Weights of a small class-conditioned image flow-matching model.
Model: arch unet, widths [64, 128, 128].
Training: adam_atan2 at rate 0.0028, 17300 steps, batches of 128.
Data: 22083 training examples, 100.3 epochs.
Rows from block 5 of a small class-conditioned image flow-matching model, named by matrix and row number. Rows with one number belong to one channel. Each number is 500 + 50 x the weight over its row's rms, rounded and kept within 0 to 999. All counts start at 0. Numbers have three digits each. After the name is the row's rms in percent of the matrix's.
After each channel's rows are labels from the 100 images, of 14976 (inputs lightly noised), where the channel reaches its highest value: "top examples" is what is common among them. Only what is clearly more common there than usual is listed. The data: telescope images of galaxies (Galaxy Zoo DECaLS).
# convs0: first 3x3 conv (model.enc.1.2.convs.0.weight, 128x128x3x3, standardized in use, each kernel summed), inputs 0-127
# convs1: second 3x3 conv (model.enc.1.2.convs.1.weight, 128x128x3x3, standardized in use, transposed, each kernel summed), outputs 0-127

convs0.10 072:498496527448557459476473548468523415503549477547553513489508443515544486504539491489542507612421505471499570561518454548488505469461560519560536465480541495424538494588406455468489430475540510534492506514515587611528490510482410506494441383516389553518488553571528534522537497506500475340534512540510554534503455436492435565505523503627376439485540581496597551413558470564539505531541
convs1.10 074:461435525529508512516510579529516541471484553547464436600484521465394567479424502509589448601326451439465444468497484470488570441482376484485506542506534450592443534443495480492487510578502552544491568522497404545451481529530544493505531420495479525583598519475507533507381567480477458450563440499505467545457507575530485516552568552509432492518488487529533525436565473528447454516404
top examples: roundness: round

convs0.4 095:477465470473590423478504568483480365522541549561508541545541556487575563578547552553499517544426563456557601598515406495522513511612529534540579500549590509445516519515363495526467488505471531539515510503469503526483466493482398563525416408510467537450507516551511539539506527544550455377495504488490501530542474428464421555515554472565433461541555607517524493436468500525509461568514
convs1.4 115:443554470547449521524481486526567484505473454525531481614508507501448538493476489451527467545405497438400471426552500551495600612578409504538537512511566452510459545488453479504409584512509571519437490545547442427406526586494452503463577438509539587566591481584536528468440525408441470575425490485485500568542493532491478522613520500476398421483544448513471524482472517529434525509453
top examples: roundness: round

convs0.114 073:474475469512514466467517540549505462510493488491534473390495470621543447512392473482461499511580547495467431544493495522489455498537504509512517624465533471497434486621430455463513417547545503512543532476530498501523524455445438445534441460456461573430505486557531603494489507466463509450582451506482398633447492453461516456391497520451555494559416544468503459611434471508481476473658
convs1.114 077:495513545443546527507477538508582563522479505551597536456513422507435458478441442475482502453544488505510528327459413486517470492498504560498496457502454512477533494512548491536452426554539544537495478474455380494545440533532497361485412552524465554514523628478517458554514535521492466454471577477496568479508480475531514457488514506513624640513358534509500472516530521602588548526551
top examples: roundness: cigar-shaped; edge-on disk: yes

convs0.89 074:523493413491562358517500600508467416557513534531447474409490495532524554535478558443505492586465463446492592601543457516465445429515580531467511431489512455520545470516376440501466443471483544519489521460513562524484501520485486548543381482527496480480446603584500507457529553549579447460531561556518515579530529419364514528531525598525497512444514531439488436498487454603483512498529
convs1.89 090:520516575499527593555486477494476420423460448553531544511532505500521519453504517541476529504435485444516500510508493503513532561521519537406599526424495401506523491457372519539489489381506573508382516549467526499474588603485424447562548315535481448522503507553466517477559547544504507522516418501517522564502484478361460477492456488486541534476470438594536487506448490500564426503411
top examples: roundness: round

convs0.127 098:454445463428481398512562502496527429551559477484618570508483443499535422558609518547498613578493443489535520425506432468507659534511524501470535541536554462502538554519373517545464510473468477502487512479495514520519503481493381459479417404519465464467467450486517571498529417529509486435533502514490480470551410469408465553583485401517491443490509485557521537410480508489611498507500
convs1.127 117:434554462527615381483483529524554515531451470494496473562451482461394495496517481501498460485586384488461447492429506537515541546532392517589487516522437460511454563451531442403512483518536558583464509561518482506449554468439481540480515521493555467562528438481520542522419472399417521534523579508455572505467547539508497518548527451487371404463514502521423499464518475495407586458616
top examples: shape: featured or disk; bar: no

convs0.87 116:510480492523464509494462499484466455463572496548473499544517506479488585522618602628584549499302501480461553502523453485491520458504492530489515493533522490432491497442455490543473517550525563492499528533476556471488442494520420556536511445580539441466340562466504475574449470539552475427445526468500429524560518482463441566533469436578381488572600528533464504453457566468493496524443
convs1.87 050:492565481512491629482511436484533569576481505496491525457495533532585480503584595565519512485594481355503511472563489523509613498531579460481507500513525544499478469504461496484549557433499419483463485509476527490513540541487532487489496570458557472554522416471528470480470410568493460507491563493433555534507523505521496566561397575541416390471656499603525520566479515401571533480445
top examples: shape: star or artifact

convs0.27 081:547527454518495467570447435491452515508502510515441511484534632503481488497387556503496448443484558494501538484483507466565423553529549589477492369567485565497447473421536507574452569429417591503497506473500448402445425491511565557594501504504533489511530571495444475568503538545555447532421494439514486476578546467482534476480456473527633524542479503478444472506476616452429588579537
convs1.27 084:494468493468398560504491440529497517525545615365533512477514514536576591474495504513485490562614570511499552526511563438498498502490514404492460513488608546569466558548527520573504518546457458413573503545559510534505419496466474479483476522549516511450359426519532376464445496596596427496496545535509475558547479452435450514511542468523565482544480461462474502540511550431606501563478
top examples: edge-on disk: yes

convs0.68 083:426521455450533411458476555513442437489515600465515475419576515518595503504491436519558499537448485468575505631494503529539526546475545508562538550438494455547528505531373542462475463514486511516444506476472537524475555491506358530436360437585487599552533480538559574531490506509502513428594482559563521443476479524408527490454465491442505449533510612489525509438432462491573521530500
convs1.68 156:448538473429566398485466573497535525554413565557494515482457557480490503573505508551579487551503432467607485549465483519542519480466421533540475531550386481557398526438570471418535446557536430534428550530459400536499540505524510537527486518479556419560483530473535539499409496434415487498524532574448477496444539491493535549507509516537426542391447624568532546425547474524514493416541
top examples: shape: featured or disk

convs0.112 097:526406530501532558552434546449480472551463518475483465572515537500519561504486603486545510505312521431479539493488474505545494509489477572479552435509513492476487466562516513539561587532522659517393525513498428507521496506565522624507533516582469430486468476521488505562514545569557432550518551525520447435438426478516460401470495538608468524426530488470542566550504545520469601444507
convs1.112 100:471581532496501439461447537503489527503547545450536483484471483587462447489443469536552444506572539503484532579423526513499479492527467484496485492559454479509511586541552562488563606503425512514584477475586537459500473603472451582446498557513481521494392467523512372512435500387508500593475456525530445488509496512512601501513515377444451470520565528475476540638571513561415605542550
top examples: roundness: cigar-shaped

convs0.25 103:492463491489423564462484549492501444542577496533438447532394411505543539595527540491548547500488544484475558480509467448478470511547469493489494470466568366488511442396381513569468501530459554521557534534540592512551479453472420604549478540542542485446386512515496422453450516427504367458525477465475452655535494403474460477491458448489452546477532511489517483504522518539521509431433
convs1.25 134:526471542572580450489488510449525505517464415531471496479496468466496408517499498504438496527494398533489531490530463554460422468491476525480499530503508375456484478480494476484490500425548404538450469452479609482471563480542515558508508526453480503504522428510503579463607461462543583503508480481500556502495474522482504491450504488477444536438606448529448487695459437630311527464560
top examples: shape: featured or disk; edge-on disk: no

convs0.36 075:507492538501545569510506481424503421501476484554501524522448541491552541500512479556523554575403528459563543515546353530513533540556560458572572470487543560399587524555480509521538529512527626492422442479468499456525353505501468503441448438547494441417539536507419438527508563512492419387446516376481474450544499433431437550520515504571488468455519563538508543488498492534525494506575
convs1.36 087:502568533533439489443504385526492525582474513468470504536559528635657479475481525514515535509426476477540552533478555434489544438529497454494489503503523538552524528566391542474407492468464570374526494497480490534478410558543447505517466447535522438421569524487484470505481504520489479430508529484523503495556516457501462520520527647503498491545376421455495493486453513363619523547530
top examples: roundness: cigar-shaped

convs0.28 104:522525483556478448505481451516487506503552473555499566480521583475513504532458474541410411419581512525509553449484468495536472489563508527464496462596527564457495495500596489526486464479459442495533490463516446342515391496447582544600517369492513494456564515501465458529516481523530467486425458400476502573566569463544493533513511481423523516566441463518468521499523594348429513626477
convs1.28 064:477496560499410529500442489491533417435522556482550579557514549536418622446476483484530466459563494612394462414483522415499482478518456458481507521435589573511480543545453519542520497632467519416544537482565439533487399521528541433539499532534493426461551505464505433505440456527533381462541469518540484452466507515492525460555537586498420489537528477369471523464502514427482505574439
top examples: edge-on disk: yes

convs0.38 122:523572495557525461412453526495542474455484568573523412477470487543497527471507488540621440561471535573472461554526523511479402424441540489494587494434465570591534447520422445433473512500501519495476489495410484496462518512475425474415454646588535509508460540487451539483473590502476547549514595511507522449516509571417588506433479445519433524502455563520510443504418462647526496524484
convs1.38 118:527533491423593441473429589520578508555497477554479547455476484552527402514485513527495469494639534440489574510426505538493390482494507460562511482474399385517469503468536456484502443459507580506480491528539502554479487496450545559496567468520527518498381516498523477461497534492453382471543475531490494507434535418510504546411606422417464499448529574530499552480560525595382451439465
top examples: roundness: cigar-shaped

convs0.20 098:546515478506519540459458547523498508486514567538426404419513558488488522535469522497614463542384523516494557551558490530425328385537521477497533464415510568527577381497527396536520440466496592566454494482549494494519511501486590570529507530599587502482474572504462449510458525548557473593506530487483520481563531512441496484401510550558533504487448525447482502588523529517422541492507
convs1.20 093:540476529456462537465562494569450488523568502445485599553453458492437493438523513538462465449579579525486527490448453481492433517501561429519527540486588481459554422478542420560565466468520478440490483564468601533559446557545603528520545503560505481461381424506531448430575448550581495490533419513465497514469499448539532532396467489439518473507503431485506576620524567442609431494436
top examples: shape: star or artifact

convs0.95 084:487460530503470510508477589455577430527548479477588562587479434523546512489531539529565611547391449486521520482567415498514551572446557490548621497490534504507496527537438533483547537529538533537358507542501453505542446490506467563430508433489370441429433471490484509454551483480530506476517500502522425366420396461499417478527487484576449468515561473541539570509542497550563484518460
convs1.95 097:458537491519480453457437529544507455510489507444479479531479555558502435468541514452518506521523402497444481550493497415570559537516479469537421476521522557534443555509419490434430537553457518416479486593522438553471504455479329549518550505502562456517589500490492487577419512444496507512535529554502579482482506553671539559551521476500432446492475514542466575458521491390527574463643
top examples: shape: star or artifact

convs0.67 173:402534516506493496471609451523535477458508467468559469444468449522495525494430419469426455412563522519442502487463481474520530506540488455501467620463486421465501487504516521521546534538562551469569483484408544464397656487502508487525541542542561504474602425453478574431551490476479626443519443478488519488453499539524509496481506484411594616467405452456467458497495420586503431486555
convs1.67 101:500469480524511546510483534490507565458506572495535567716509522506495629512508468479487503539498602541419488508532455447524529512460504474509568506478452510470534503504511513485536527529485748356506513504540488479507466503521497490518458468499507557486463603490501449551458554458442437560531452530505524417526509470544505504577432527517557564541510439468471516519498504395479474537432
top examples: roundness: cigar-shaped

convs0.9 096:559461498523454509535454520424442453497562453581478549618543553458551591546519473513524574525373581435479575467513439480504506537606418550551539492544529485453537501462495553557514505527517600500503481503445497487472449511458456580487467516464503422502449553522537452483478602440589446546458513474482479462549462476500416585471492463593391494460585591527488512467515523596498398536489
convs1.9 110:459552479598533504489405413414601533432546437466505468577547506537495560464479512449483610562437481582526452456527491494472516516502492499524561462512515462490546567579530570502504515544417585554589483430564532424425452566428465503483442550420468508524559439553484426488463484461457431543457546492507489501591467481552554448517410581511426479564508467406569472509454529558477488565520
top examples: shape: star or artifact

convs0.41 092:596411500478520523536565423436512474489528436555497502623547523394464555496555487448526506531437560439506513481541441530532470490564485472494570483523545477441510547450579527573485490529527603527488451475511450526486501578479530521536480513402558436504518554541540491491506512551658454545441578515481468481558533424490399515474516477561488383448566607477483424474479508433449412434495
convs1.41 079:528482475482407514526592379515463461511471543521591442582515537609508460525485485461443524501377533492449514401596536566515557444537456472482497486614544603497560444539540540556532536592527463466439556511551481403469506444544391537511487535547507519533576497511550523512528508499538535573508576493543529507539489525490520540618531499479561440512550417541548510556548498458535538486405
top examples: roundness: round

convs0.7 094:504499521493474488517488415477438491439563446559479539519438563410466610493565528482470461466449547471478631428474470499476556491546456510467454458566518489434562490445549494584501542447477593460514507478461622429466402491532503577566525468541574448542516511471494432544528513576603440483425495457497502466609586487536459556541427468575438522497535497504406457448452586457483477542474
convs1.7 092:535306561531531540556483446461487566436520509455487680544522519539498440478545527508523567471520478495480455425505527458481545564505550502546464484466508503546587582519457543500479505495450431510540514456539471447496442431530468475483461397546468343464527560478496464528499556559539493452577473453570554470512470502496385439560466543523543490519486452454413529500498523465604511547515
top examples: shape: featured or disk; edge-on disk: no; bar: no

convs0.104 108:484489533526552484480486547457486359518530517549476549586501508491566570504546518551590524591313505490542541517573402482508536537532552550572614497496583484447487505475401514513489500506505558552445477551493503487537425492511412572447488464508457461428448528533504491504536530517583428417461520442525495468511467451511434540494543431586455471499597606546549553470500490575509479542500
convs1.104 115:408514410582476498459457541550516468504489493425506445597487479528513506449532535383502469540440487464467478514511527502459562546465423432545446476494589513582435590531425520495502575531456491456562493542563442509412488482477470561470532480513584554558574436551572481452397456460503470508530531541504507530516486525408543577581525484461403378577527393518472565535525573457548512513471
top examples: roundness: round

convs0.76 099:602461488506567559547549502496476554495505513504420372552494548562470525473477480428585473526405555441516550589516511528465361424532541482481570506384504487506519417428565462556459490499520559546456520521563491478545542541544538563522533546504548465489502563536454485479479534559610464580496540482490472480496502459489522448407511468597541504469432547438493519589501566484412532377508
convs1.76 144:611488479471435575500636475485392512512529448482407473537524502464460442476488486480477509428461592618481544448447533472498431538495556504535465549504585624436589361514460477554499504582534404510490493503436546503605499514463452520495506518488450508439428495523490529531615507533601592420481462493474427506499481516494511491421471526526572534505564521492505462559472480516488463495478
top examples: spiral arms: yes

convs0.103 113:457478563480525485544603497521489462490442545459557462461464481642466574487380432471488461469570511480488507550472474540520529534461509470513475548448455480518458555531454549462520550537559499484448521529469476456442660476544474469475512478544529548477675493455442568413561460531433608436490494515543479468436484516550504388499535512459524523451386494431485454527458433552521452437497
convs1.103 081:443580590439464514529489542478494588518473447582548385501531469552595507489509558475495479507485430451427472472470527421502552428478593424487514460491439552522493546529521438482504473446467488468475476445552441484536467557499570508488599582511481602434518564457462444526470422504544427390474480532506500475468477468320447512514498485476548518497409567515580568472491493423561485499557
top examples: roundness: round

convs0.126 084:441541469495508490529478390497469502430528531534461532504454563483508524417462534529462417460480540535527549545493495498513471454458594476439479383523521591478530462396533453564435510473400578522502476445497529395456394521547547536590545514554536525516523537523475435632551509549556410508433450446456543467600565476509535543550462473530613502543472476506473472401446522475470536577525
convs1.126 078:422341456479416571489522491464530498544531542439505449452522500537541547492476572495498505496556484449471495512504612471508506523500503507493400526561567559490488520543477488541541458532485385386528513497519489544516495572301438456478552471533513531459385496501505474534443526598531370551547634471487441510507477491452521487480573572557555521494477514520533468487499513560550508481490
top examples: edge-on disk: yes; roundness: cigar-shaped

convs0.29 164:478542447545512396515489480553477497490548516547484509464489579537486455541435431503393414430610483521499496514449505487523434493560512551463471482558545560519470487505567468571442468480466478494570536434506451401464457487463507476650505406439530515447507464503473494523466472508516471498515430440476500623544565451527561525485487474404639511569432477479470469514488586382423537585474
convs1.29 057:586528440525591572494541448502465469539497454515485511466505485557584473502500564457488470406486456554641571530526411436500509561484604532484499511527506486536588457502477500515533419446524392496428486515436453516574533598452505445485524550505500530542473519494502510477584471553515519410488526509478446532537495486460513492433472591473464642485435516493496494469496501586678461524414
top examples: shape: star or artifact

convs0.43 097:553515495546508488514460457437422516454563505591467548611491592452566583545512513479483500467421528431501542526511454473480475501574464538479517401574562524442552493412562508545489503489495560473511473466503510444445443500467530590529469519573536457498513575473453450517425593562614448592389490443473508486618530454499497547452471505471447472494569580450459463467458574394460461549460
convs1.43 101:545452455534520590508443449519513487487488449471507467537507493581579542536467535457504535584440597482532535567626508473502543505434526413472546465540496458548541517572513579522494525347448570408501497497604529460415496442559473477522527471490504482439545553489530466507541552522501478538527465510562561500565566506526451458554373523529535517550567401480496478578490541414630494548457
top examples: shape: featured or disk; edge-on disk: no; edge-on disk: yes

convs0.63 118:555463484532436513497464431546442530485529463529459465484509565484496536564448527521429444423573689454465528456459472467539440475647448561481471508609525496470473480491579465545462492490443536455550501437524486400495410422478522546574520449514540455453493522487455451584461535483541461527443468403464508598550519450574513455478478460522531566538476471433425492502465608477449537496501
convs1.63 074:459355530575403548621502456510427421452518480492505549426478471452481433481523529475460519532539505498420461456553501442488555470512541452445542489523545556521445508507685521522489542550465477541481467451561460436513533565468602537502441553620517461488546470505480500512565516493580540482475516479528497468495557544543414546535494475463484494504426491506341517563488487413569500536527
top examples: shape: star or artifact

convs0.51 069:571503527484558503506499477470425518487554513523414534594480537474479635497541566506535531462356466453518530558560511527527515562489479543561572445481529504443398534383551520470485507512487599528463479500510533490471436546509540505507482498474520525559485600525507441523511459620539405524425489494530423462501552431477505469473580556463517482583594522528481383483481505351475490560530
convs1.51 093:538503494542424557510460474389546529420495491504559506540484412534579482540468541494538586547471535457546463405532511476499556504519541483449514455567495513570531531541650580469502501435473548468535441416471467463530485421522488459484516545451442563390542606553505445540519389515474455500468486421491559459489520470509472492491478572563530518544397474498600407508449499456613475545438
top examples: shape: featured or disk; edge-on disk: no; edge-on disk: yes

convs0.72 108:488430521461524510466577546522528465529468536476533452439544434547601556544463522443528492486511568451501511541497472535473503508493490469510512702467494379494547516610418471435557442490567473519470500500503478537511565457483437499428454488576500525458615430467454573480545502499480517427546526525526454465441464504501455453463542583537531488405474554450514499522495399557503437378603
convs1.72 113:472510493450380543508489541526471482488477454531519485488500508396535452506522439498486504392427463455438473505467515482520516504507529538498471487472487709465479487474508470497475522447513446494470523503460460515565485478470566533505523513516512431483524526484484532531449500568560538458502494489495541453450505480498461531541448500585647466466450488512469512467491460300574517469721
top examples: roundness: round