{"arch": "unet", "scale_shift_norm": true, "residual_init": "zero_last", "batch_size": 128}
Rows from block 10 of a small class-conditioned image flow-matching model, named by matrix and row number. Rows with one number belong to one channel. Each number is 128 + 24 x the weight over its row's rms, rounded and kept within 0 to 255. All counts start at 0. Numbers have three digits each. After the name is the row's rms in percent of the matrix's.
Before each channel's rows are labels from the 100 images, of 14976 (inputs lightly noised), where the channel reaches its highest value: "responds to" is what is common among them; "patch colour" is the nearest of a few named colours to the mean colour under the peak. Only what is clearly more common there than usual is listed. The data: telescope images of galaxies (Galaxy Zoo DECaLS). In brackets: how many of the 100.
# convs0: first 3x3 conv (model.decb.0.0.convs.0.weight, 128x256x3x3, standardized in use, each kernel summed), inputs 64-127
# convs1: second 3x3 conv (model.decb.0.0.convs.1.weight, 128x128x3x3, standardized in use, transposed, each kernel summed), outputs 64-127

responds to: roundness: round (44)
patch colour: brown (67); grey (32)
convs0.99 099:112137155094145123115125128129109121128139106111157124102124156115142152094150120127128120139113160116102093156113096107141121123104116151119139108162107122160150104084120147133104089119073076
convs1.99 088:100096155106158131142139086118159127152113175096119098111122130149166145109171113135144150150129133106103128098130119108093186137144103149101087077119113137176128123068121108167125121148140125

responds to: shape: star or artifact (48)
patch colour: brown (52)
convs0.2 118:109103110102107118098102109087086107073098106093131127128097101121104134120136167083135123141091110109095117110100101111132104095093119130115131104255150111153149146118120241143092110136120107
convs1.2 113:141145156169104097124140141124125093181136106109149119141109141118121095167105097170166130142144111179157124129112136151105126158098070135165118109102118133112142116141139078126129153162139118

responds to: roundness: cigar-shaped (44); edge-on disk: yes (28)
patch colour: grey (80)
convs0.3 135:129120119131117132085109091119133101113125103119115142134118116152120182134144130128154147156127113119137126101122126136099123135092126109121107127255132109113165153098138255184123148174143145
convs1.3 107:103114156195156159105124147155151150123120145129156173161104100116110115124142162111130145155120145134102133159126154145130121214099048109141149137111128108133149140131142137131127163129121103

responds to: shape: star or artifact (47)
patch colour: grey (46); brown (31)
convs0.120 083:130123139113133123091118121140137120123149117146097140123148140125122144123124143133095160102142136123124123131150101135153120118094119119130126127093119127101122154117125093119144129135188136
convs1.120 054:127128100112144145141115133137128121123117157133139143102121136152107096150170116130116172150144101095104138139143110090122133076190161117120164105110158123141108163103101122122136142101111138

responds to: roundness: in between (67)
patch colour: grey (67); brown (32)
convs0.29 107:127120101150116123090104106106085108134108111110110135117187098139151132117157120124103119149154109128166109109135169155089127099115128116110119101104086104131136131132145087106091146138145124
convs1.29 098:140085083064158128119115116126130129106154110123157138135200118144140135093128096120122124149123104134146127151114111124128112118121125135128124141077162072120138120137128139099134115122134134

responds to: roundness: cigar-shaped (35)
patch colour: brown (53)
convs0.60 087:145096105136097150106145152165118146116102147163085123175116082149097162158119135106154120152132120123133156144110174165141155115138138142109129083148142099117129130071121134169057146155180107
convs1.60 119:106108105104108115116151146132143092090109078144160105109163153119160137143147136132121111118113148138136121103128122105157125111141142159137125103157151122106114133104123151136123103123131128

responds to: roundness: round (50)
patch colour: grey (85)
convs0.12 090:160109112068106139107144109174110120091136125098118148160111113153088175119120114115129137123139126137141149103119114131121122164145089138131129095037114077135118149081119051142102124117127125
convs1.12 089:156115120125105123111124103142149117112131131108169126146125153115148128133123140140114136095119086137112133117131145142111101157180106134147130129136179151105132147141134136099121116119122130

responds to: shape: featured or disk (100); edge-on disk: yes (54)
patch colour: brown (73)
convs0.63 076:162101109123098164160169182118140187137104169126135165144144120142144125117164142122121131143124103160164153109146097131138155149091155121118140147089132145092178136106152093114101112189124152
convs1.63 079:120090123098105139125129163096121115124110120155182124154178118158142129158173141104118130132100162093104128127153109140105115134125128117118159084160141132140109141152101164138133117147136124

responds to: shape: star or artifact (33)
patch colour: brown (80)
convs0.7 092:103117146109116124129133120058108134101117117137131136150097119135098138125178143123164133175100111130100114152125083131142116122106136119105133122255140107186197146088129246180136128153113148
convs1.7 095:117146126108116176173131155117086125148136160133125133120149134121132102131125137087127131151126124130171127116124126139147085129089088124142151134122111155132099114093124108149122153159144145

responds to: roundness: cigar-shaped (39)
patch colour: brown (29)
convs0.81 098:143091085140091146094121137141121137128096139141067132162176066129140138160168142116141118144143089129151144118161177138111169089141151104116120084180149139121127147107110187179050149173198120
convs1.81 129:124118127114081094125148090128139122103120151150112169135115141100147120130161112121119125115135168108104144122125114098133092130118172150113157104163119098120138096096123150109130113112130162

responds to: shape: featured or disk (70); bar: no (30)
patch colour: brown (83)
convs0.102 095:093143138121148101165097099111130100167143100109149120137202139132163129137104084157109111177138149099115114132129094137110107139153109139147133114115122103170126087110130126123117120130101096
convs1.102 123:140171139148129129129108140137097188111155109078115119146157131117145128116156135166104092111116145127119122140139116145132134147139124118141128114140138131155170162144122107120129105107116140

responds to: roundness: round (46)
patch colour: white (65)
convs0.86 100:145140130119135138198138130112130145143141150145127157139120134137126119130152162128103152158101133143125135135104090137159106168159122134143146134166140148136137139117136141159110135141149145
convs1.86 110:107101096137135106144101070128140102129131198148136135097152116119110125125159129107162141128096114091125136133106100113127102151115107098097114124136111130135104106121120110123118132106133163

responds to: roundness: cigar-shaped (64)
patch colour: brown (76)
convs0.104 099:123110109094113122141112123069106123119103122132154169135152111132123146112153177128115128164120128128098124136118096133101112140136131129115098132165128166164168145102117167165153113109120144
convs1.104 105:119098148102121076115109079137097102090122071098143107122123136103140130101092180135126130074137155113159127115132142109169102127149155166117121133181122123150145132128141163110129087143114100

responds to: shape: featured or disk (78); edge-on disk: no (67); spiral arms: yes (55)
patch colour: grey (40); pink (25)
convs0.48 097:151121115144119161132127123134161133113113130156113128156136109141130176141182120144137140132135114145143147135169095147124115136096131126123131143203118124127167147131135179172128150161116105
convs1.48 095:136094144109163155178114106113146104151125147138138129151104159116094090132194083127141140133113118103148137133140101141111125156119107114127093097148119116142109128096109145135143122132127148

responds to: shape: featured or disk (92); edge-on disk: no (50); edge-on disk: yes (39)
patch colour: pink (54); white (46)
convs0.123 099:119135138106132118117115119128124119119139113143118118117112133117127133132130097126106122121124138117117110138119089117130115112091114128127129134161126127121129127146132156138139124135146130
convs1.123 065:084135115161171163107133136117171096110114121145098139125148114124125115126119159182109158106111142113083124096119133090099160171128145103116100084127070124173134142109115174163127139126140138

responds to: shape: featured or disk (79); edge-on disk: no (78); spiral arms: yes (67)
patch colour: grey (76)
convs0.124 114:113115119121112116150107103096123110134112118115124116127097108122140110108100154109120128149120113122111125113106114102124119129132102122127121136108144088161115132130122119150103114134140105
convs1.124 115:141118126104120107102133132149102130141143138118116155116093150143114133127129129113148136092109110096109140125138124135114113166136117148151144156147141042124119099091125168123130130134126106

responds to: shape: featured or disk (98); edge-on disk: no (59); edge-on disk: yes (36)
patch colour: brown (46)
convs0.72 096:129113103114092142161155163085125165131082160140118128139093086154113130141174091106126106153138107147137148132114084133133124147115145138097135166169116119100168146108164164138089140202138156
convs1.72 089:126128112115137147174102111110124113126083152097115130154128133150121153148157076108124153119170105113114124089130095138112179123103131133124090116124114152134119099110093122165131124117173131

responds to: roundness: cigar-shaped (60)
patch colour: brown (49)
convs0.23 092:137136120139116137112125137138144132143123139156100119131160120166134119132158128144091144124162129133140142141116114138137129136127140119118133128138109158095117129113132121126100143152128117
convs1.23 096:125156140094092114122148120116106125122104145108123125122165125144139153153128140148130113091118174188115126090128109128139161115090169152126115152119123123111095124088124171072118092174118139

responds to: shape: featured or disk (75); edge-on disk: no (56); spiral arms: yes (47)
patch colour: pink (37); white (26)
convs0.122 088:144123079103083142162146154094115150131098156123132147134105086117108115143161144130100128165125114147144140109109098111120104132144141110106124152118122186152109139148141113095119114127095148
convs1.122 093:133132135118076136123111159139153047123127166100113134111182116134100111141143154140082127118132136123088116136142163136118076184142105158172131151167141103147128125095150131131141116127106125

responds to: roundness: cigar-shaped (26)
patch colour: brown (35)
convs0.10 086:140129119124108135160154166109132166135120152130086161134145120134105162129176143103084129131150148142138137139102104144150133178103142149127135161115119159095177142116144102110128154156106173
convs1.10 090:149063092109134083127116145122143094103128102113138137113190139109092145109145149136119117169149146154118133137124129140115113145123116160123122109140165115089135138141125152143119110146127134

responds to: edge-on disk: yes (35)
patch colour: white (70); pink (30)
convs0.19 087:137134141108147139161162158146112163110138145111084141097109142140134147097125153107123128120101135139138136104111126114129157113106146110153143102131094117104214151102155110106098131163115122
convs1.19 090:140112108182108121146131129141139131118131128129131132113143135144141149118117137140204148138105111141104132140126144125094122141129141100159119159122139080082104122173130112148118108129119129

responds to: edge-on disk: yes (27)
patch colour: brown (82)
convs0.76 097:128122127132134125144096107107142111144128119139147125151184132131155131143139114152109133150119143128118134152183072181129084168149120146145134087109111120142135124122119112128114132153127129
convs1.76 106:123110118163113133119115091135101160102147144100100147118150117131160115158138143120142115104128143121142108130138128132124142133160125150095136111142140135121120153129138135151124100115145105

responds to: roundness: cigar-shaped (32)
patch colour: brown (72)
convs0.97 083:121133133086142115124119125140101120125133115095176141121173118130150129110115186117152101149098139117114119126143124108104136104131136132140120135151186139185129121114128157122108091094059125
convs1.97 085:145145105129145149103111154120145173087110122113132115123093161086107132107115109179106077114133150140134124154126121125140131133145135120123116128128114152125127122115121088119134133095135137